A small image VQ-VAE, trained from scratch: 5300 steps.
Rows from block 9 of the encoder, named by matrix and row number. Rows with one number belong to one attention dimension. Each number is 128 + 32 x the weight over its row's rms, rounded and kept within 0 to 255. All counts start at 0. After the name is the row's rms in percent of the matrix's.
# v: window attention value (encoder.blocks.9.attn.v.weight, 384x384), inputs 144-191
# proj: window attention output (encoder.blocks.9.attn.proj.weight, 384x384, transposed), outputs 144-191
v.263 115 [128 125 163 169 107 155 147  99 176 125 117 113  98 128 139 148 124 204 137 144 125 151 158 124 116 190 119 141 160 190  88 140 127 153 106 103  80 128 142 106 121 100  92  91 114 135 108 122]
proj.263 105 [101 122  98 125 129 153  87 138 104 114 138 135 172 144  76 129 136  83 128  62 125 122 112  65 102 101  80 153 126 119 131 140 123 128 116  94 148 103  84 117 133 137 138 156 172 129 116 143]
v.264 098 [137  22 121 139 210 194 163 173 163 165 164 168 102 111  85 140 132  61 141 173 144 124 142 177  90 183 119  90 113 185 161  91 127 141 156 122 107 109 173 123 123 114 113 120 152 158 132  87]
proj.264 093 [121 198  98  75 125 115  88  92  70 144 142 149 103 114 159 145 114 145 122 112 120  77 110  27  93 135  86 138 163 179 104 178 133 148  76 124 140 174 100 115 102 119 152 130 166 138 179 174]
v.265 105 [156 147  86  72 192 125 108 153 118 125 180 176 153 150 108 117 144 121 128 157  94 132 158 119 119 114  63 159 122 114 159  94 142 159 135 110 205 152  97 140 140 147 143 101 180 134 136 137]
proj.265 092 [147 134 145 153 111  70 126  81 119 144  95 172  90 120 131 160 149 114 140 128 166 100 163 124 103 161 205 151 150 132  81 131 116 102 115 144  67  79 141 161 165 101 157 187  80 106 162 161]
v.266 083 [100  73 104 152 211 158 143 182 118 180 126  90 119  88 154 164 149  50 179  81 165 116 155 157 125 161 121 138 135 180 104 135 123 130  82 163 118  84 142 138  54 106 103 134 130 162 119  60]
proj.266 064 [143 145 133  41  93 152 101 134 112  92 182 112  96 154 130  54  54 184 101 144 122 151  98  95 162 116  98  86 130 126 201 155 158 150 143  97 169 208  69 126 172 171 128  73 176 111 109 146]
v.267 099 [ 98 131 140 176 181 145 146 133 145 166 118 104 140  82 169 150  99 124 116  87 159 144  96 138 140 155  91 144 142 173 115  60 143 144  92 180  95 157 115  96  95 106 118 158  21 142 100 131]
proj.267 095 [151 131 113 168 100 143 131 136 156 102 172 125 169 115  91  73 106 154 181 111 112 147 120 138 137 135  99 124  88 120 174 107 100 107 157  91 126 101 126 111 197 160  99 107 186 155 148 182]
v.268 113 [125  77 165 162 161 194 151 136 145 194 187 136  73 136 106 182 113 127  38 120 156 130 126 169 117 169  76 106 157 169 108 162 157 166 160 118 112 112 176 148  90 113  97 137  69 162  81 105]
proj.268 113 [116 166 121 157 112  98 124  88 136  61 132 156 161 132 122  78 104 106 147 154 118 114 100  53  93  92  93 161 122 182 138  95  99 140  71 111 123 182  91  71 173 128 135  76 140  95 148 163]
v.269 111 [104 163 115  90 176  97  71  88  93  91 164 135 113 141 142 123 127 116  95 144 129 109  99 124  76 129  74 144 186  74 159 118 118 137 109 144 173 110  55 117 152 135 145 189  47 142 126 124]
proj.269 107 [169 104  99 175  79  53 185 123 176 105 104 134 187 166 113 170 150 123 162 171 129 113 127 151 168 118 185 125  95 135  87  80 118  67 171 143  81 127 143 164 120 109 155 124  87 100 110 111]
v.270 101 [151 117 147 170 137 198 153 145 179 156  61  79  99 111  98 153 140 125 182 167 178 142 162 161 156 142 110 104 122 216  78 119 157 140 100 125  95 158 181 101  78 131  75  99 188 138 124 122]
proj.270 096 [100 126 108 102 137 149  67 151  70 133 204 115 158 121 152 158  83 154  74  37 137 117 119 101 109 159 103 101 130 105 185 123 124 166 100  83 123 138  94 109 140 151 175 145 170 152 132 131]
v.271 091 [140  86 106 131 113 150 137 130 135 170 120  78 130 101 154 180 140 159 165 114 193 121  76 167 128 120 104 110 110 169  92 113 127 144  87 134 128 110 142 103  68 135 115 125 136 108  79 124]
proj.271 087 [ 68 185 164 164 129 111 118 138  81  76 200 139 143 138 118 107  74 147  99  76 161 129 139 158 157 163 180 109 116 119 128 105 122 114 174 124 117 150 100 145 157 158 163 112 109 159 133 177]
v.272 106 [120 161 101 197 136 172 142 151 122 147  97 117 165  89 166 119 141 124 161 122 118 172 122 120 183 138 168 169 131 159 114 124 115 140  76 103 149 161 137 133  42 125 108 122 139  84 125 117]
proj.272 106 [132 131 202 126 116 132 158 159  81 123 145  87 141 136 111 149 111 142 107 111 139 105 124 137 101 133 107  91 102 130 139 125 111 183 142  83 108 104 194 126 121 106  84 106 173 107 103 136]
v.273 099 [100 108 118 116 163 128 139 127 118 112 178 114 108  86 182 147 155 110 158  87 143 161 106 128 101 146 113 132 169 129 145 144 166 139  76 160 112 132 132 113 108  64 144 125  23 145 105  94]
proj.273 091 [146 158 112  91  82 130 146 138 139  97 156 114 152 138  98 108 125  62 136 174 131  56 138 131 121 128 132 155 118 128 134  76 108 105 164  92 124 147 100 110 106 170  86 157 140 106  88 135]
v.274 105 [ 89 154 132 138 172 105 136 122  95 104 115 156 141 123 143 107 189 155 210 130 130 162 133 129 133 136 117 174 111 136  91  69 139 149  69 135 138 172 148  88  87  99 117 102 171 140  93 112]
proj.274 099 [138 105 101 113 124 146  96 146  83 173 158  60 156 137 136 145  96 120 121 101 159  83 133 138 109 158 168  71 171 145 158 187 162 130 136  76  91  75 132 129 116 177 133 180 184 138 149 166]
v.275 091 [ 93 160 131 146  93 111 106  90 109 112 115 102 145 114 142 180 173 130 105 137  76 135  61 166 155 135 114 127 112 119  82 146 133 145 135 180 118 121 103 113 100 114 106  92 126 108  59 163]
proj.275 086 [152 120 129 184 108 157 161 154 129 120 152  89 213 161 119 109 105 175 143 130 160 135 113 167 127 115 178 128 143 147 179 137 150  67 133  56  83 116 177  99 133 135 107 130 121 107 121 172]
v.276 091 [125 182 166 150  84  86 113  98 102  99  93 134 125 123 179 121 135 185 141  78 124 150 117  85 188 100 138 185 167 100  74 122 118  88  79 144  87 151  84 126 131 135 154 179  67  96 111 151]
proj.276 089 [120  58 120 136 119 131 169 168 192 117 124  92 149 110  75  95 112 131 156 128 116 183 138 210 133  98 118 108  79  87 154 112 126 117 194 151 108  92 142  86 130 159  96 107 115 122 104  97]
v.277 091 [125 139 141 189 149 139 135 142 158 159  93  81  92 153 115 118 126 139 140 111 163 124 165  98 130 134 147 154 163 177  84 156 137 150  86 110 113 149 108 126 136 154  78  99  97 150  94 131]
proj.277 088 [129  96 144  79 134 156 138 164 194 125 135 127 140  68 124 112 104  91 128  96  83 144 115  92 143  83  83 137 106 120 194 120 113 183 150 119 162 118 158  93 150 134 142 102 180 143 132  70]
v.278 093 [164  75 102 109 111 151 140 138 156  87 140 151 125 125  99 149 125 111 115 205 111 129 139 187 148 144 153  61 114 141 146 163  85 126 164 118 176  91 146 136 142 183 105  81 200 152 130 145]
proj.278 079 [126 167 174 131 141 163 127 116  90 164 118  94 112 164 154 171 124 154 127  93 166 119 144 113 115 148 157 165 153 107 137 111 143 171 149 143 132 198 110 185  91 109 155 153  84  94 132 125]
v.279 102 [129 180  93 107 146  69 122 132  88 111  89 124 130 146 131 108  88 135 148 150  95 131 189  82 113 143 126 151 150 132 139 147  66 143 114 117 180 139 108 167 174 154 147 136 131  94 201 123]
proj.279 094 [143  71 145 153 160 132 137 121 203 125 103 132 111 129 126 139 176  79 140 111 104 110 115 149 141 114 128 121  76  46 101  92 142 172 184 190  94  92 140 133 135  69 138 134  93 145  96 114]
v.280 099 [124 140 136 202  84 115  95 120 142 112 154 177 143  85 121 140 127 155 133 125  93 137 100 169 133 131 141 131 158 119  87 134 122 170 119 120 115  77 140 106 153 127  88  97 130 135 109 164]
proj.280 097 [119 127 160  76 146 163 161 165 108 167 101  57 105 187 115  94 122 123 177 125 164 164 111 127 112 141 131 110 132  98 162 141 117 107 156 136 175 132 148 131  96 154 130 148 173 135 134 121]
v.281 104 [168 122  88 112 172 137 144 171 113 141  82 100 166  72 123  89 148 123 180 159  92 141 154 109 163 130 145 131  67 152 181 123 142 151 133 178 139 181 102  98 144 128 148  59 214 112 180 135]
proj.281 100 [133 150 184 117 131 203  96 120  75 168 116  96 109 147 143 140 131 144 125  74 129 120 151 162 137 216 132 104 163 101 171 135 125 162 106  60 126  71 107 183 144  92 129 198 130  96 112 170]
v.282 105 [169 124 133  91  78  69  99  99 134  88 116  96 126 178  94 155 138 183 130 200 127  93 186 101 154 100 117 138  91  70 101 159 124  49 115 142 125 114 144 124 199 136 116 155 177 100 161 173]
proj.282 103 [ 80 107  97 136 164 127 113 149  78 127 126 128 140  95 148 159 144 144  72  78 174 157 128 186 147 125 203 122 136 148 120 108 173 160 133 154 135 173  99 144 100 120 165 170  33 162  92 127]
v.283 102 [ 90 174 151 161 110  86 139 132 112 132  99  90 136 155 148 105 102 183 163 122 137  84 128  78 107 115 101 168 162 138  89 142  75  84  66 126  73 118 129 138 110 101 147 194 123  89 125 125]
proj.283 087 [143  87 103 136 164 134 108 123 181 105 142 128 147 125 117 129 127  89  91 134  96 153  95 162 139 108 112  79  78  91 101 110 181 172 158 150 135  72 112  90 158 150 118  50 150 228 107 125]
v.284 090 [146 118 111 195 178 159 102 160 145 191 120 159 162 122 119 116  92 113 159 110  96 110 139 136  97 165 118 152 154 127 123 108  93 152  80 130  64 123 140 154 162  86  90 190 104 107 139 138]
proj.284 090 [102 150 156  51 155 156 151 130 157 154 117 119  92 131 131 128 144  55 134 136  95 129  81  90 130 109  73  72 103 124  90 149  95 156 168 123 159  75 125 119 106 112 130  53 183 172 154 107]
v.285 101 [111 135  89 116 166 157 153 143 102 201 119 137 156  67 179  95 129  96  83  54 165 165  91 165 154 129 157 152 126 109 172 138 136 159 149 141 145 179 102 163  62 111 147 121  78 143 107  76]
proj.285 094 [208 144 134 180  58 117 159 135 162  82  96 130 114 120  96  73 110 126 149 202 102  91 123 102 114 129  78 109 127 159 132 131 115 112 107  92 118 156 165 114 157 151  96 126 126  56 143 134]
v.286 106 [111 106 144 227  85 159 148 155 165 162 126 114 167 133 133 149 142 154 129  91 138 158 111 118 146 153 133 148 112 174  95 159 175 149  85 129  91 121 141  95  88  91  80  87  76 117  85 131]
proj.286 096 [126 162 146 115 149 160 124 126  86 121 161 118 164 110 119 116 121 110 122 129  93 107 126 121  97 127 102 131 122 117 184 127  65 188  98  81 156 102 135 119 148 146 103 135 208 120 134 151]
v.287 107 [118 147 117  98  86  55 111 101 117  49 126 113 158 123 143 118 167 165 209 144  93 150 123 122 148  99 107 136 108  83 127  99 126 117  79 121 150 122 111  96 153 132 138 100 172 116 114 135]
proj.287 091 [123 137 131 103 130 160 117 180 116 203 163 120 130 152 134 170 150 126 105  93 184 135 160 192 163 161 220 128 161 110 139 160 155  83 175 150 118 116 164 177  95 161 140 176 127 139 129 144]
v.288 103 [ 85 108 167 166 155 139 136 160 184 128 152 154  96 115  85 156 149 120 128 131 110 133 137 143  98 162 137 122 135 168 126 124 133 140 144 101  96 101 166 108 117 112 132 127 121 158  79 112]
proj.288 101 [111 142 123  97 145 132 109 114  96 145 121  89 150 171 171 131 127  92 143 150 120  83 104  69 106 105  93 161 155 146 139 129 144 136  90 135 117 129 149 116 118 155 106 111 195 139 185 150]
v.289 093 [118 143 153 109 111 135 175 162 182  74 165 143 101 157 114 148 115 190 148 189 131 142 185 118 135 131 122 101 107 131 151 164 111  80 132 101 142  86 147 103 167 114 130  93 105 156 183 107]
proj.289 085 [124 125  89 100 163  86  35 125  64 147 103 139 127 114 151 168 180  75  91 101 145 121 149  90  85 103 119 223 157 119  89 102 155 154  96 164 198 147 156 183 135 110 122 186 123 109 104 111]
v.290 107 [139 156 159 120 129 112 162 142  84 188  51  96  95 163 101  75 119 103 149 121 113 159 132  66 125 126 167 104 134 174 124 108 136 129 174 110 114 227 110 128 103 127 178  70 180 120 136 131]
proj.290 102 [128  68 151 116 151 146  95 126 155 116 145  89 128 105 159 151 109 141  97 112  97 119 124 126 142 159  74 132  83 104 163 121 119 163 104 122 100  68 117 108 139 161 139 121 136 123 144  76]
v.291 101 [135 109 148 186 141 186 111 122 201 146 167 161 128  76 106 135 173  87  89  90 136 137  95 190 151 150 123 118 131 145 135 123 191 168 156 143 112  86 141 148 104  93  99  97  71 179  82 115]
proj.291 098 [113 182 127  91  97 149 118 145 101 130 130  96 119 129 115 141  94 110 186 168 110 105 117  72  74  96 108 169 144 171 181 130  92 115  51  88 166 161 166 104 132 190  81 143 153  68 134 138]
v.292 079 [107  89 143 170 131 169 167 144 188 183  93 132 120 106 109 143 109 115 119 169 104 111 142 198 142 154  92 113 111 148 107  68 100  80 150 149 108 106 175 118 134 108 168 110 152 156 114 104]
proj.292 066 [159 114 134 159 159 152 107 123  72  74 106 113 101 107 151 129 145 125 115  38 169 125  77  87 103 148 112 109 164 138 152 165 194 164  64  78 162 130 125 110 140 129  71 123 157 127 152 157]
v.293 124 [116  95 138 101  98 116 101 114 144  90 183 147 140 117 119 131 141 150 123 100 139 102 122 145 147  88 126 127  82  40 146 153 156  77 149 179  94 105  90 103 176 143 109 170 132 142 123 167]
proj.293 124 [124 166  86 143 110 141 124 150 125 176 117 137 110 116 113 116 126 108 118 142 131 144 128 164 118 127 169 137 131 165 143 146  93 111  90 152 170 127 109 145 126 122 107 143  67 106 128 138]
v.294 104 [128 140 159  61 190 185 172 176 112 202 106 160  66 119 113  88  84 145 148 123 143 172 144  98 137 139 167  95  87 173 157 117 129 152 173 130 111 202 165 143 155  82 158  87 162 154 167  93]
proj.294 111 [107  70  96 128 120  91  99  91 149  99  85 110  94 129 169 117 136 109  98 108 122 124 137  72  84 174  37 166 165 113 104 150 144  88  98 101 172 108  76  95 122 166 141 152 143 156 185 116]
v.295 091 [104  90 131  96 169 137 141 121 152 140 200 173 165 110 162 131  89 149 141  82 172 134 150 111 116 174  87 163 141 135 118 109 164 150 120 132 149  83 160  89 110 102 160 150 100 178 153  64]
proj.295 082 [166 157 133 104 113 103 115  77  82 152 126 170  68  94 122  62 154 107  48 147  85 120 159  65  97  90  98 130 145 140  89 183 153  78 107 144 141 155 126 140 131 138 110 116 160 107 171 128]
v.296 087 [160  75  78 144 164 123 145 141 104 136 148 117 164 111 151 116 152  89  94 147  86 138 127 138  95 178  94 150 112 138 117 130  89 168  95 124 157  84 133 145  70 116 102  96 180 132 140 101]
proj.296 077 [114 217 180 108  98 159  96 162  63 153 168 118 142 172 101 154 113 126 120 117 150  63 140 123 162 139 187  69 162  74 123 132 156 148 159  80 154 177 101 137 123 114 140 121 140  92  94 152]
v.297 087 [171 207  98  98 173 125 115 170 153 123 169 155 149 153 131  52 108 131 170 170  73 161 171  76  99 128 105 167 108  76 164 147 145 144 129 125 147 174 108 138 190 113 137  68 194 126 199 151]
proj.297 077 [120 116 111 108  89  88 116 113 127 218  81 116 123 121 140 204 217  79 157  95 110  91 136 117 138 156 168 144 146 111  96 139  91 140  99  98 135  91 168 160  85 140 138 205  97  97  94 120]
v.298 104 [123 105 120 132 122 127 121 114 135  51 201 218 163 137 114 128 141 156 139 137  90  96 139 177 111 135 114 142  93  92 157  64 148 116 106  98 166 102 116 101 153 124 122 173 148 139  96 154]
proj.298 092 [111 194 138 101 114 103 102 117  99 195 117 128  89 151 111 133 168  78 121 156 163 118 123 120  87 129 163 136 201 142  45 189 107 101 139 169 135  89 131 151 116 138 112 163 112 124 161 127]
v.299 100 [132 126  86 113 143 126  84 106 137 114 183 184 102 143 105  97  94 113  60 123  93  93 115 118  69 105  73 126 147 105 107 125 167 157 169  85 161 107 103 161 173 144  93 163  75 156 103 161]
proj.299 097 [137 150 120 121 116 102 184 139 184 148 106 124 141 118 122 177 140  78 185 164 106 132 152 104 168  66 167 146 135 120 121 120  72 104 111 169  89 126 134  90 113 159 166 108 118 100 144  93]
v.300 091 [117 152  92  74 155  94  73 131 122 116 152 155  90 170 120 146 124 140 131 174  66 113 100  69  22 133  94  86 144  97 118  85 109 159 119 118 184 123  71 125 196 155 129  99 123 137 192 115]
proj.300 108 [124 107 120  98 146  71 155  96 142 159 105 137 169 154 123 164 179  96 177 119 140 133 171 138 161 143 145 152 116 124  77 138 107  90 167 141  81  93 151 205 125  44 212 166 128 152 116 145]
v.301 103 [ 65 107 128  78 165  78  94 123 118  63 188 171 146 110 151  90 153 135 194  67 116 120 129 122  92  80  98 166 118  72 145  83 142 129 115 138 110 106  92  92 131 124 140 180 151 150 112 157]
proj.301 097 [150 187  84 104 122 160 142 161 165 217 126 145 103 134 138 130 124  62 121 194 101 124 138 135 119 101 159 100 123 149 131 178 137 111 128 190 183 106 142 154 135 175  89 161 121 153 155 103]
v.302 131 [118 166 181 161  87 146 168 110 107 168  60  61 112 127 124 131 158 128 134  92 143 150 116  94 186 105 187 107 127 173 134 171 115 113 133 124  90 140 110 149  69 161 111  93 168  96  93 161]
proj.302 120 [125  99 122 143 148 159  90 142 132  74 146 107 160 135 136 130  85 185  92 106 110 125  92 148 104 162  77 113 105 130 155  93 111 186  93  92 129 128 146  92 197 135 108 115 125 113 143 126]
v.303 118 [113 144  84  69 181 125  99 126 133  69 206 169 168 121 118 100 138 127 179 180  71 117 131 136  86  87  71 167  99  95 138  76 150 140 116 163 169 153 118  99 193 115 144 140 171 132 149 156]
proj.303 114 [126 164 139 149  90  99 128 131  82 193  92 123  96 120 157 170 179  83 126 102 147  86 129 123 151 168 232  96 158 123 127 145 104  98 109 118 119  62 123 150  93 106 109 169 104 117 108 159]
v.304 086 [110  89 113 111 148 157 155 142 139 176  96  91 137 129 132 107  98  88 155 107 162 125 153 148 150 113 164 142 106 139 105 194 103 132 140 108 138 153 133 138 109 137 135 171 146 118 155 118]
proj.304 073 [153 154 131 117 167 127  99 114 114  82 130 110  96  97 144 105 128 123  69 130 118 125 120 101 109  98  72  79 122 161 160 128 142 161 120 153 165 174  65 132 126 117  71  79 115 142 115  83]
v.305 135 [145  85  94  93 142 115  99 107 144 100 181 143 135 129 134 146 107 107 120 179 130 109 128 167  89 100  89 121 117  72 125 129 105 141 137 147 179  84 124 129 217 142 128 146 109 156 157 149]
proj.305 118 [117 171 171 127 134 117 170 151 133 149 105 169 119 138 120 130 150 127 160 148 139 164 143 151 175 118 209 150 123 129 143 128 138  78 157 198 139 187 125 155  75 115 148 132  70 117 122 135]
v.306 095 [110  98 111 170 125 192 165 131 154 147 117  92 129 111 130 138 145  84  99 122 120 107 114 170 145 122 140  86 125 203 131 118 159 125 169 122 126 136 109 119  31 135 112 130 156 149 103 149]
proj.306 086 [134 170 176 122 130 138 122 166  84 137 173 126 122 118 171 126  69 169  95 140 120 146 135  95 133 148 110 131 150 163 165 117 118 184  99  83 150 145 143 125 176 109  90  61 180  89 153 138]
v.307 095 [111 168 139 121  92 187 149 156  93 189 137 120 125 132 159  99 143  87  68 127 109 176 114 165 205 122 153 111  88 130 140 135 167 137 184  61 198 158  99 126  88 174 134  57 165 122  84 104]
proj.307 086 [174 116 146 172  95  89 136  92 103  59 101  86 154 122 119 167 111 168  90 132 160  98 152  94  92 140 141 151 168 199 162 152 108  88  98  90  84 166 174 133 120 102  87 127  95  55 174 146]
v.308 104 [130 103 158 176  67  96 110  99 140  72 150 112 175  96 110 115 135 132 197 130 105 113 163 113 113 141 140 139 113  95 107 153 121  81  98 138  68 101 140 123 141 125 117 151 171 119 147 150]
proj.308 115 [128 129 109  60 189 191  97 165 109 210 135 130  76 120 145 118 127  77  63 102 127 135  95 159 122  82 136 123 126  95 172 156 130 162 127 172 174 111 160 146 125 141  89 113 154 131 113  81]
v.309 095 [139  77 104  58 188 149 167 158 139  95 194 144  90 147 117 140 100 113 114 168 129 110 163 119  60 131 104 121 128 120 133 217 145 132 148 146 129 119 118 164 166  75 143 139  65 151 166 127]
proj.309 083 [ 95 163 102 109 114  97 110 107 158 158 144 165 133 109 133 101 172  51 137 175 108  98 152 107 142  87 122 192 110 111 108  57  87 146 114 149 164 142  90  98 116 159 122 149 104 120 110 121]
v.310 112 [113  67 138 130 195 135 101 101 150 125 142 136 105 122 140 155 143  90  92 130 149 116  71 204  92 138  79 115 132 121 140  89 147 171 131 186 112 117 105 122 139 136 142 150  49 165  77 118]
proj.310 106 [133 139  84 121  86 123 155 133 128 138 167 160 145 131 104  80  86 169 202 115 143 128 151 120 177 136 168 129 153 153 140 125  97  58 166  85 126 171 110 123 112 136 143 145 126 134 154 158]
v.311 111 [100 141 140 179  95 126 132 139 135  84 145 151  82 139  99 129 169  91  72 116 107 129 103 162 160 136 159  85 163 189 160 160 133 167 172  67 167 127 159 137  66 156 133  95 135 147  63 136]
proj.311 110 [124 125 171 144 124 146 156 177 132 123 104  51 147 193 161 132  81 145 168 185 133 108 121  93  73 125 163 144 141 129 133  81 116 176 103 129 125 148 146  89 116 127 106 119 133 120 130 135]
v.312 094 [128 173 110 110  99 149 130 109 104 169  97  77  93 126 128 169 127 109  72 139 157 137  66 142 178 106 147  64 170 149 176 146  87 106 157 104 145 129 151 146 102 164 142 145 125 116 137 119]
proj.312 089 [146  81 149 197 118  70 171 160 147  32  88 150 163 164 128  88  78 211 144 172 124 148 131 165 114 159 119 131 139 118  99  87 187  91 154 157 126 165 142 120 140 126 135  70  84 148 111 124]
v.313 082 [202 175 149 157  95 150  96 147 153 141 179 106 156 141  78 132 137 174  94 190  62  86 161 117 112 176 120 132 193 107 135 198 130 119 107 136  81  92 140 164 148 156  96  94 161  79 113 158]
proj.313 075 [140 139  97 134 170 122 111 109 142 142  61 190 187 122 129 193 140  91 124 105 139 104 125 144  98 124  90 135  90 126  93  93  91 144 107  91 129  96 149 142 173  71 129 159 100 126  99 196]
v.314 091 [ 95  95 105 116  91 115 114 123 153  88 157 107 169 129 142 139 116 144 161 110 161  98 133 122 157 120  91 114  81 136 100 136 147 158 124 151 148  73 153  86  98 140  83 114 171 163 137 140]
proj.314 095 [157 163 129  95 139 175 101 146  91 170 144 119 117 122 134 117 109 149  66 126 113 191 138 137 128  73 154 115 145 114 178 175 178 119  72 147 160 152 163 160 176 150 154 119 127 137 120 112]
v.315 099 [111 133 115 195 113  77 154 105 121  97  44  75  78 144 144 161 144 122 131 141 129 109  96 110 114  79 138 115 127 156 114 142  91 114  72 141  95 148  95 154  97 138 132 140 100 114 115 150]
proj.315 102 [124  76 156  94 138 173 136 194 149 103 163  91 183 164 135 119  88 159 192 148 132 181 100 183 189 145 151 119 115  86 173  69 148 138 207 117 121 139 136  84 117 140 127 111 154 166  82  99]
v.316 091 [ 98  79 140 148 190 110 173 144 140 160  85  84 124 132 120 147  99 124 161  88 142 121 117 104 107 142 115 109 124 185  94 140 160 159 119 111  68 103 155 108 116 105 129 111 111 145  98 113]
proj.316 080 [118 111 113  75 132 190  92 131 138 154 195 125 121 115 173  76 143 127 141 110 116 162 149  79 163  87  91 178 136 136 171 126 141 117 103 140 168 124 100 116 140 138 113 100 225 164 155 133]
v.317 076 [117 116  81 181  92 129 135 146 188 127 142 137 157 149 154 181 112 130 137 132 100 121 122 182 129 109 104 159 134 117 124  65 131  98 106 127 168 120 145  87 133 125 196 125  89 146 103 137]
proj.317 075 [107 138 185 137 116  65 147 117  22 112 146  90 143  91 156 123 183 183 140 126 178 175 121 155 119 125 163 128 168 160  94 122 106 141 176 125 100 144 168 146 117  94  69 137 137 130 141 165]
v.318 083 [140 140 134 206 123 148 128 137 153 184 130 141 146 115 135 165 115 122 124 173 125 136 144 157 144 184 126 135 168 161 105 146 136 166 136 111 143  90 163 190  58 183  69  76 116 120 105  98]
proj.318 069 [188 102 133 128 138 139 166  88 127 103 137 134 131 147 139 100 109 148  96 105 123 156 104  87  92 105  56 117 124 157 123 147 123 113  95  74  64 173 151 104 156  54 162 101 180 119 166 185]
v.319 095 [149 150  90 166  97  36 103  86 101  94  59 124 126 128 133 137 128 182 173 133 123 116  54 122 102  96 135 115 147 121  79 112  83 140  83 127 126 170 111  96 161 146 121 133 161 101 122 176]
proj.319 101 [ 89 116 145 111 161 172 129 155 134 165 151 112 129 166 110 126 112 149 185  83 159 176 136 196 204 176 181  81 105  84 130 103 117 137 195 170 100  79 119 139  95 140 186 133 144 158 107 105]
v.320 100 [108  88 146 113 114 174 105 101 170 138 150 120 166 113 104 119 103  83 165 146 113  83 130 112 142 144 104 105 102  80 176 131 143 171 132 113 157  80 168 124 155  29 154 106 149 156 141 117]
proj.320 091 [155 123  75 139 124 125 141 128 134  61  89 161 101 102  96  83 156 177 139 141 128 158 124 150  79 127 108 144 116 148 202 108 117 137 128 137 119 136 186  83 132 144 122  87  93 187  61 114]
v.321 102 [ 93 109 137 112 106 111 109 155  94  73  69 120 126 124 115 128 143 192 159 119 130 124  98 103 119 129  92 126 150 122 144  90 128 121 117 142  79  96 119 135 120 138 177 129 152  99  97 160]
proj.321 097 [161  96 154 170 137 102 110 105 178 163 134 158 127 137 162 153 160 120 146 129  84 127 132 162 151 145 206  89 118 145 110 187 110 185  77 126 132 170 118 147  95  70 132 180 139 165 159 126]
v.322 104 [132  57  91 127 128 188  98 105 189 116 172 191 142 106  83 178  93 131 164 110 129  92 161 105 181 111 130 134  96  69 117 131 136 125 176 103 169 119 186 158 135 105 115 118 100 160 110 118]
proj.322 127 [114 143 174 117 120 104 161 128  98 130 104 146 100  96 119  58 136 159 142 150  97 160 106 201  88 101 109 110 132 127 162 148 162 134 147 168 135 140 167 104 152 125 145  80 208 152  82  97]
v.323 114 [170  79 114 128 148 184 168 124 203 163 211 154 157  79  88 140 166 131 103 112  87 105 185 148 159 113 129 202 100 106 124 166 150 104 131 140 170 116 106  78 167  97  93 127 151 143  95 126]
proj.323 115 [107 150 178 105 134 154  83  97  63 115 108 116 100 154 122  80  68 111 134  97 140 150  96 159  63 140 115  93 115 126 115 105 159 144 152 122 138 130 101  90  89 162 171  83 145 166 133  94]
v.324 119 [138 141 156 102  91 135 127 148 139 123  77  68 164 147 111 113 168 130  99 164 164 128 116 170 136  76 154 140 154 111 131 186 156 143 101 121  74  94 137  95 139 153  44 110 141 162  72 181]
proj.324 140 [154 114 151 134 150 130 107 103 120 140 133 182  65 148 201 167 165  95 117 111 123 127 114  82 166 150 128 197  61 129 122 122  79  99 142 145 117 124 122 138 142  94 161 170 133 109 142  85]
v.325 112 [ 88 125 106 137 142 169 117 115 111 196  88 185 126 151 158 131 144 122 125 149 135 134 148  96 167 107 128  86 176 157 110 110 113 154 111  93 157 150 116 202  89 110  81 142 153 149 152 101]
proj.325 125 [136 105 120 129 115 125 174 162 158 128  91 141 147 155  96  90  87 167 158 132 149 147  80 156 171 133 178 140 109 130 126 127 138 107 135 227 126 106 130  72 169 132  96 136 158 146 128 131]
v.326 099 [118 138 185 126 151 136 115 169 118 138  87  66 133 136 137 113 105 140 126 123 163 113  98 110 128 137 111  77 114 129 118 169 169 128 103 154  51 100 150 114 161 101 148  65 111 140 130 128]
proj.326 103 [116  64 104 118 123 144 136 123 188 159  92  92 147  95 207 170 187 116 147 146 110 133 128 136 145 123 123 157 128 148 111 107 112 107 133 146 119 185 139 177 106 140  96 208 101 147 131 139]
v.327 114 [155 130 138 116 119 117 153  88 148 121 186 105 179  96 111 157 111 138  98  84 131 145 145 152 101 113 131 197  77  58 141 126 110 103 161 179 130  84 102  99 150 172 116 140  91 117 170 148]
proj.327 124 [109 157 114 138 135 108 124 135  46  76 151 127 113 106 160 127 147  98  57 175 104  90 144 103  93 116 113 148 153 172 127 131 158 151 122  54 162 136 120 134  97 104  98  46  80  96 129 114]
v.328 108 [143 251 161 127 183  48 169 148 120 178  86  90 115  84 162  73 128 119 101 127 111 154 154  91 103 151 146 131 169 192 142  45 138 121 121 117 153 173 113 123 118 119 186 136 118  76 167 130]
proj.328 118 [104 127 143  99 103 159  77 103 115 141 142 137 125 231 136 157 122 147 194  94 121 161 105 142  97  95 161 141 142  93 139 117 136 177 127  81 146  89 102 157 109 150 120 146  72 125 157 153]
v.329 091 [137 139 107  99 165  76 132 134 141 127 196 109  87 129 125 149 125 102 119 164 132 137 170  84 166 125 150 106 120 167 109 120 130 121 153 154 169 150 116 135 120 181 182 105 117 168  59 165]
proj.329 105 [ 88 118 196  89 186 125 131 128  90 143 158 168 105 109 100 115 119 129 156  78  84 151 108 119  60 131  52 167 117  69 117 167 162 144 150  97 118  96 105 122 179 145 147 128 168  98 151 105]
v.330 097 [118 167 131 129 131 113 162 135  99  93 158  91  89  71 171 110 153 101  84 163 113 157  91  82 111 146 112  91 101 132 112 154 173 122 124 189  84 142 217  79 143 150 161 103 114 117 184 159]
proj.330 118 [145  90 137 135 165 150  63  98 117 110 132  40 142 139 104 154 131  95 164 112 112 117 120 128 106 134  98 148 145 124 135 115 127 130 139  83  75 119  68 181 143 131 134 133 130 113 123  93]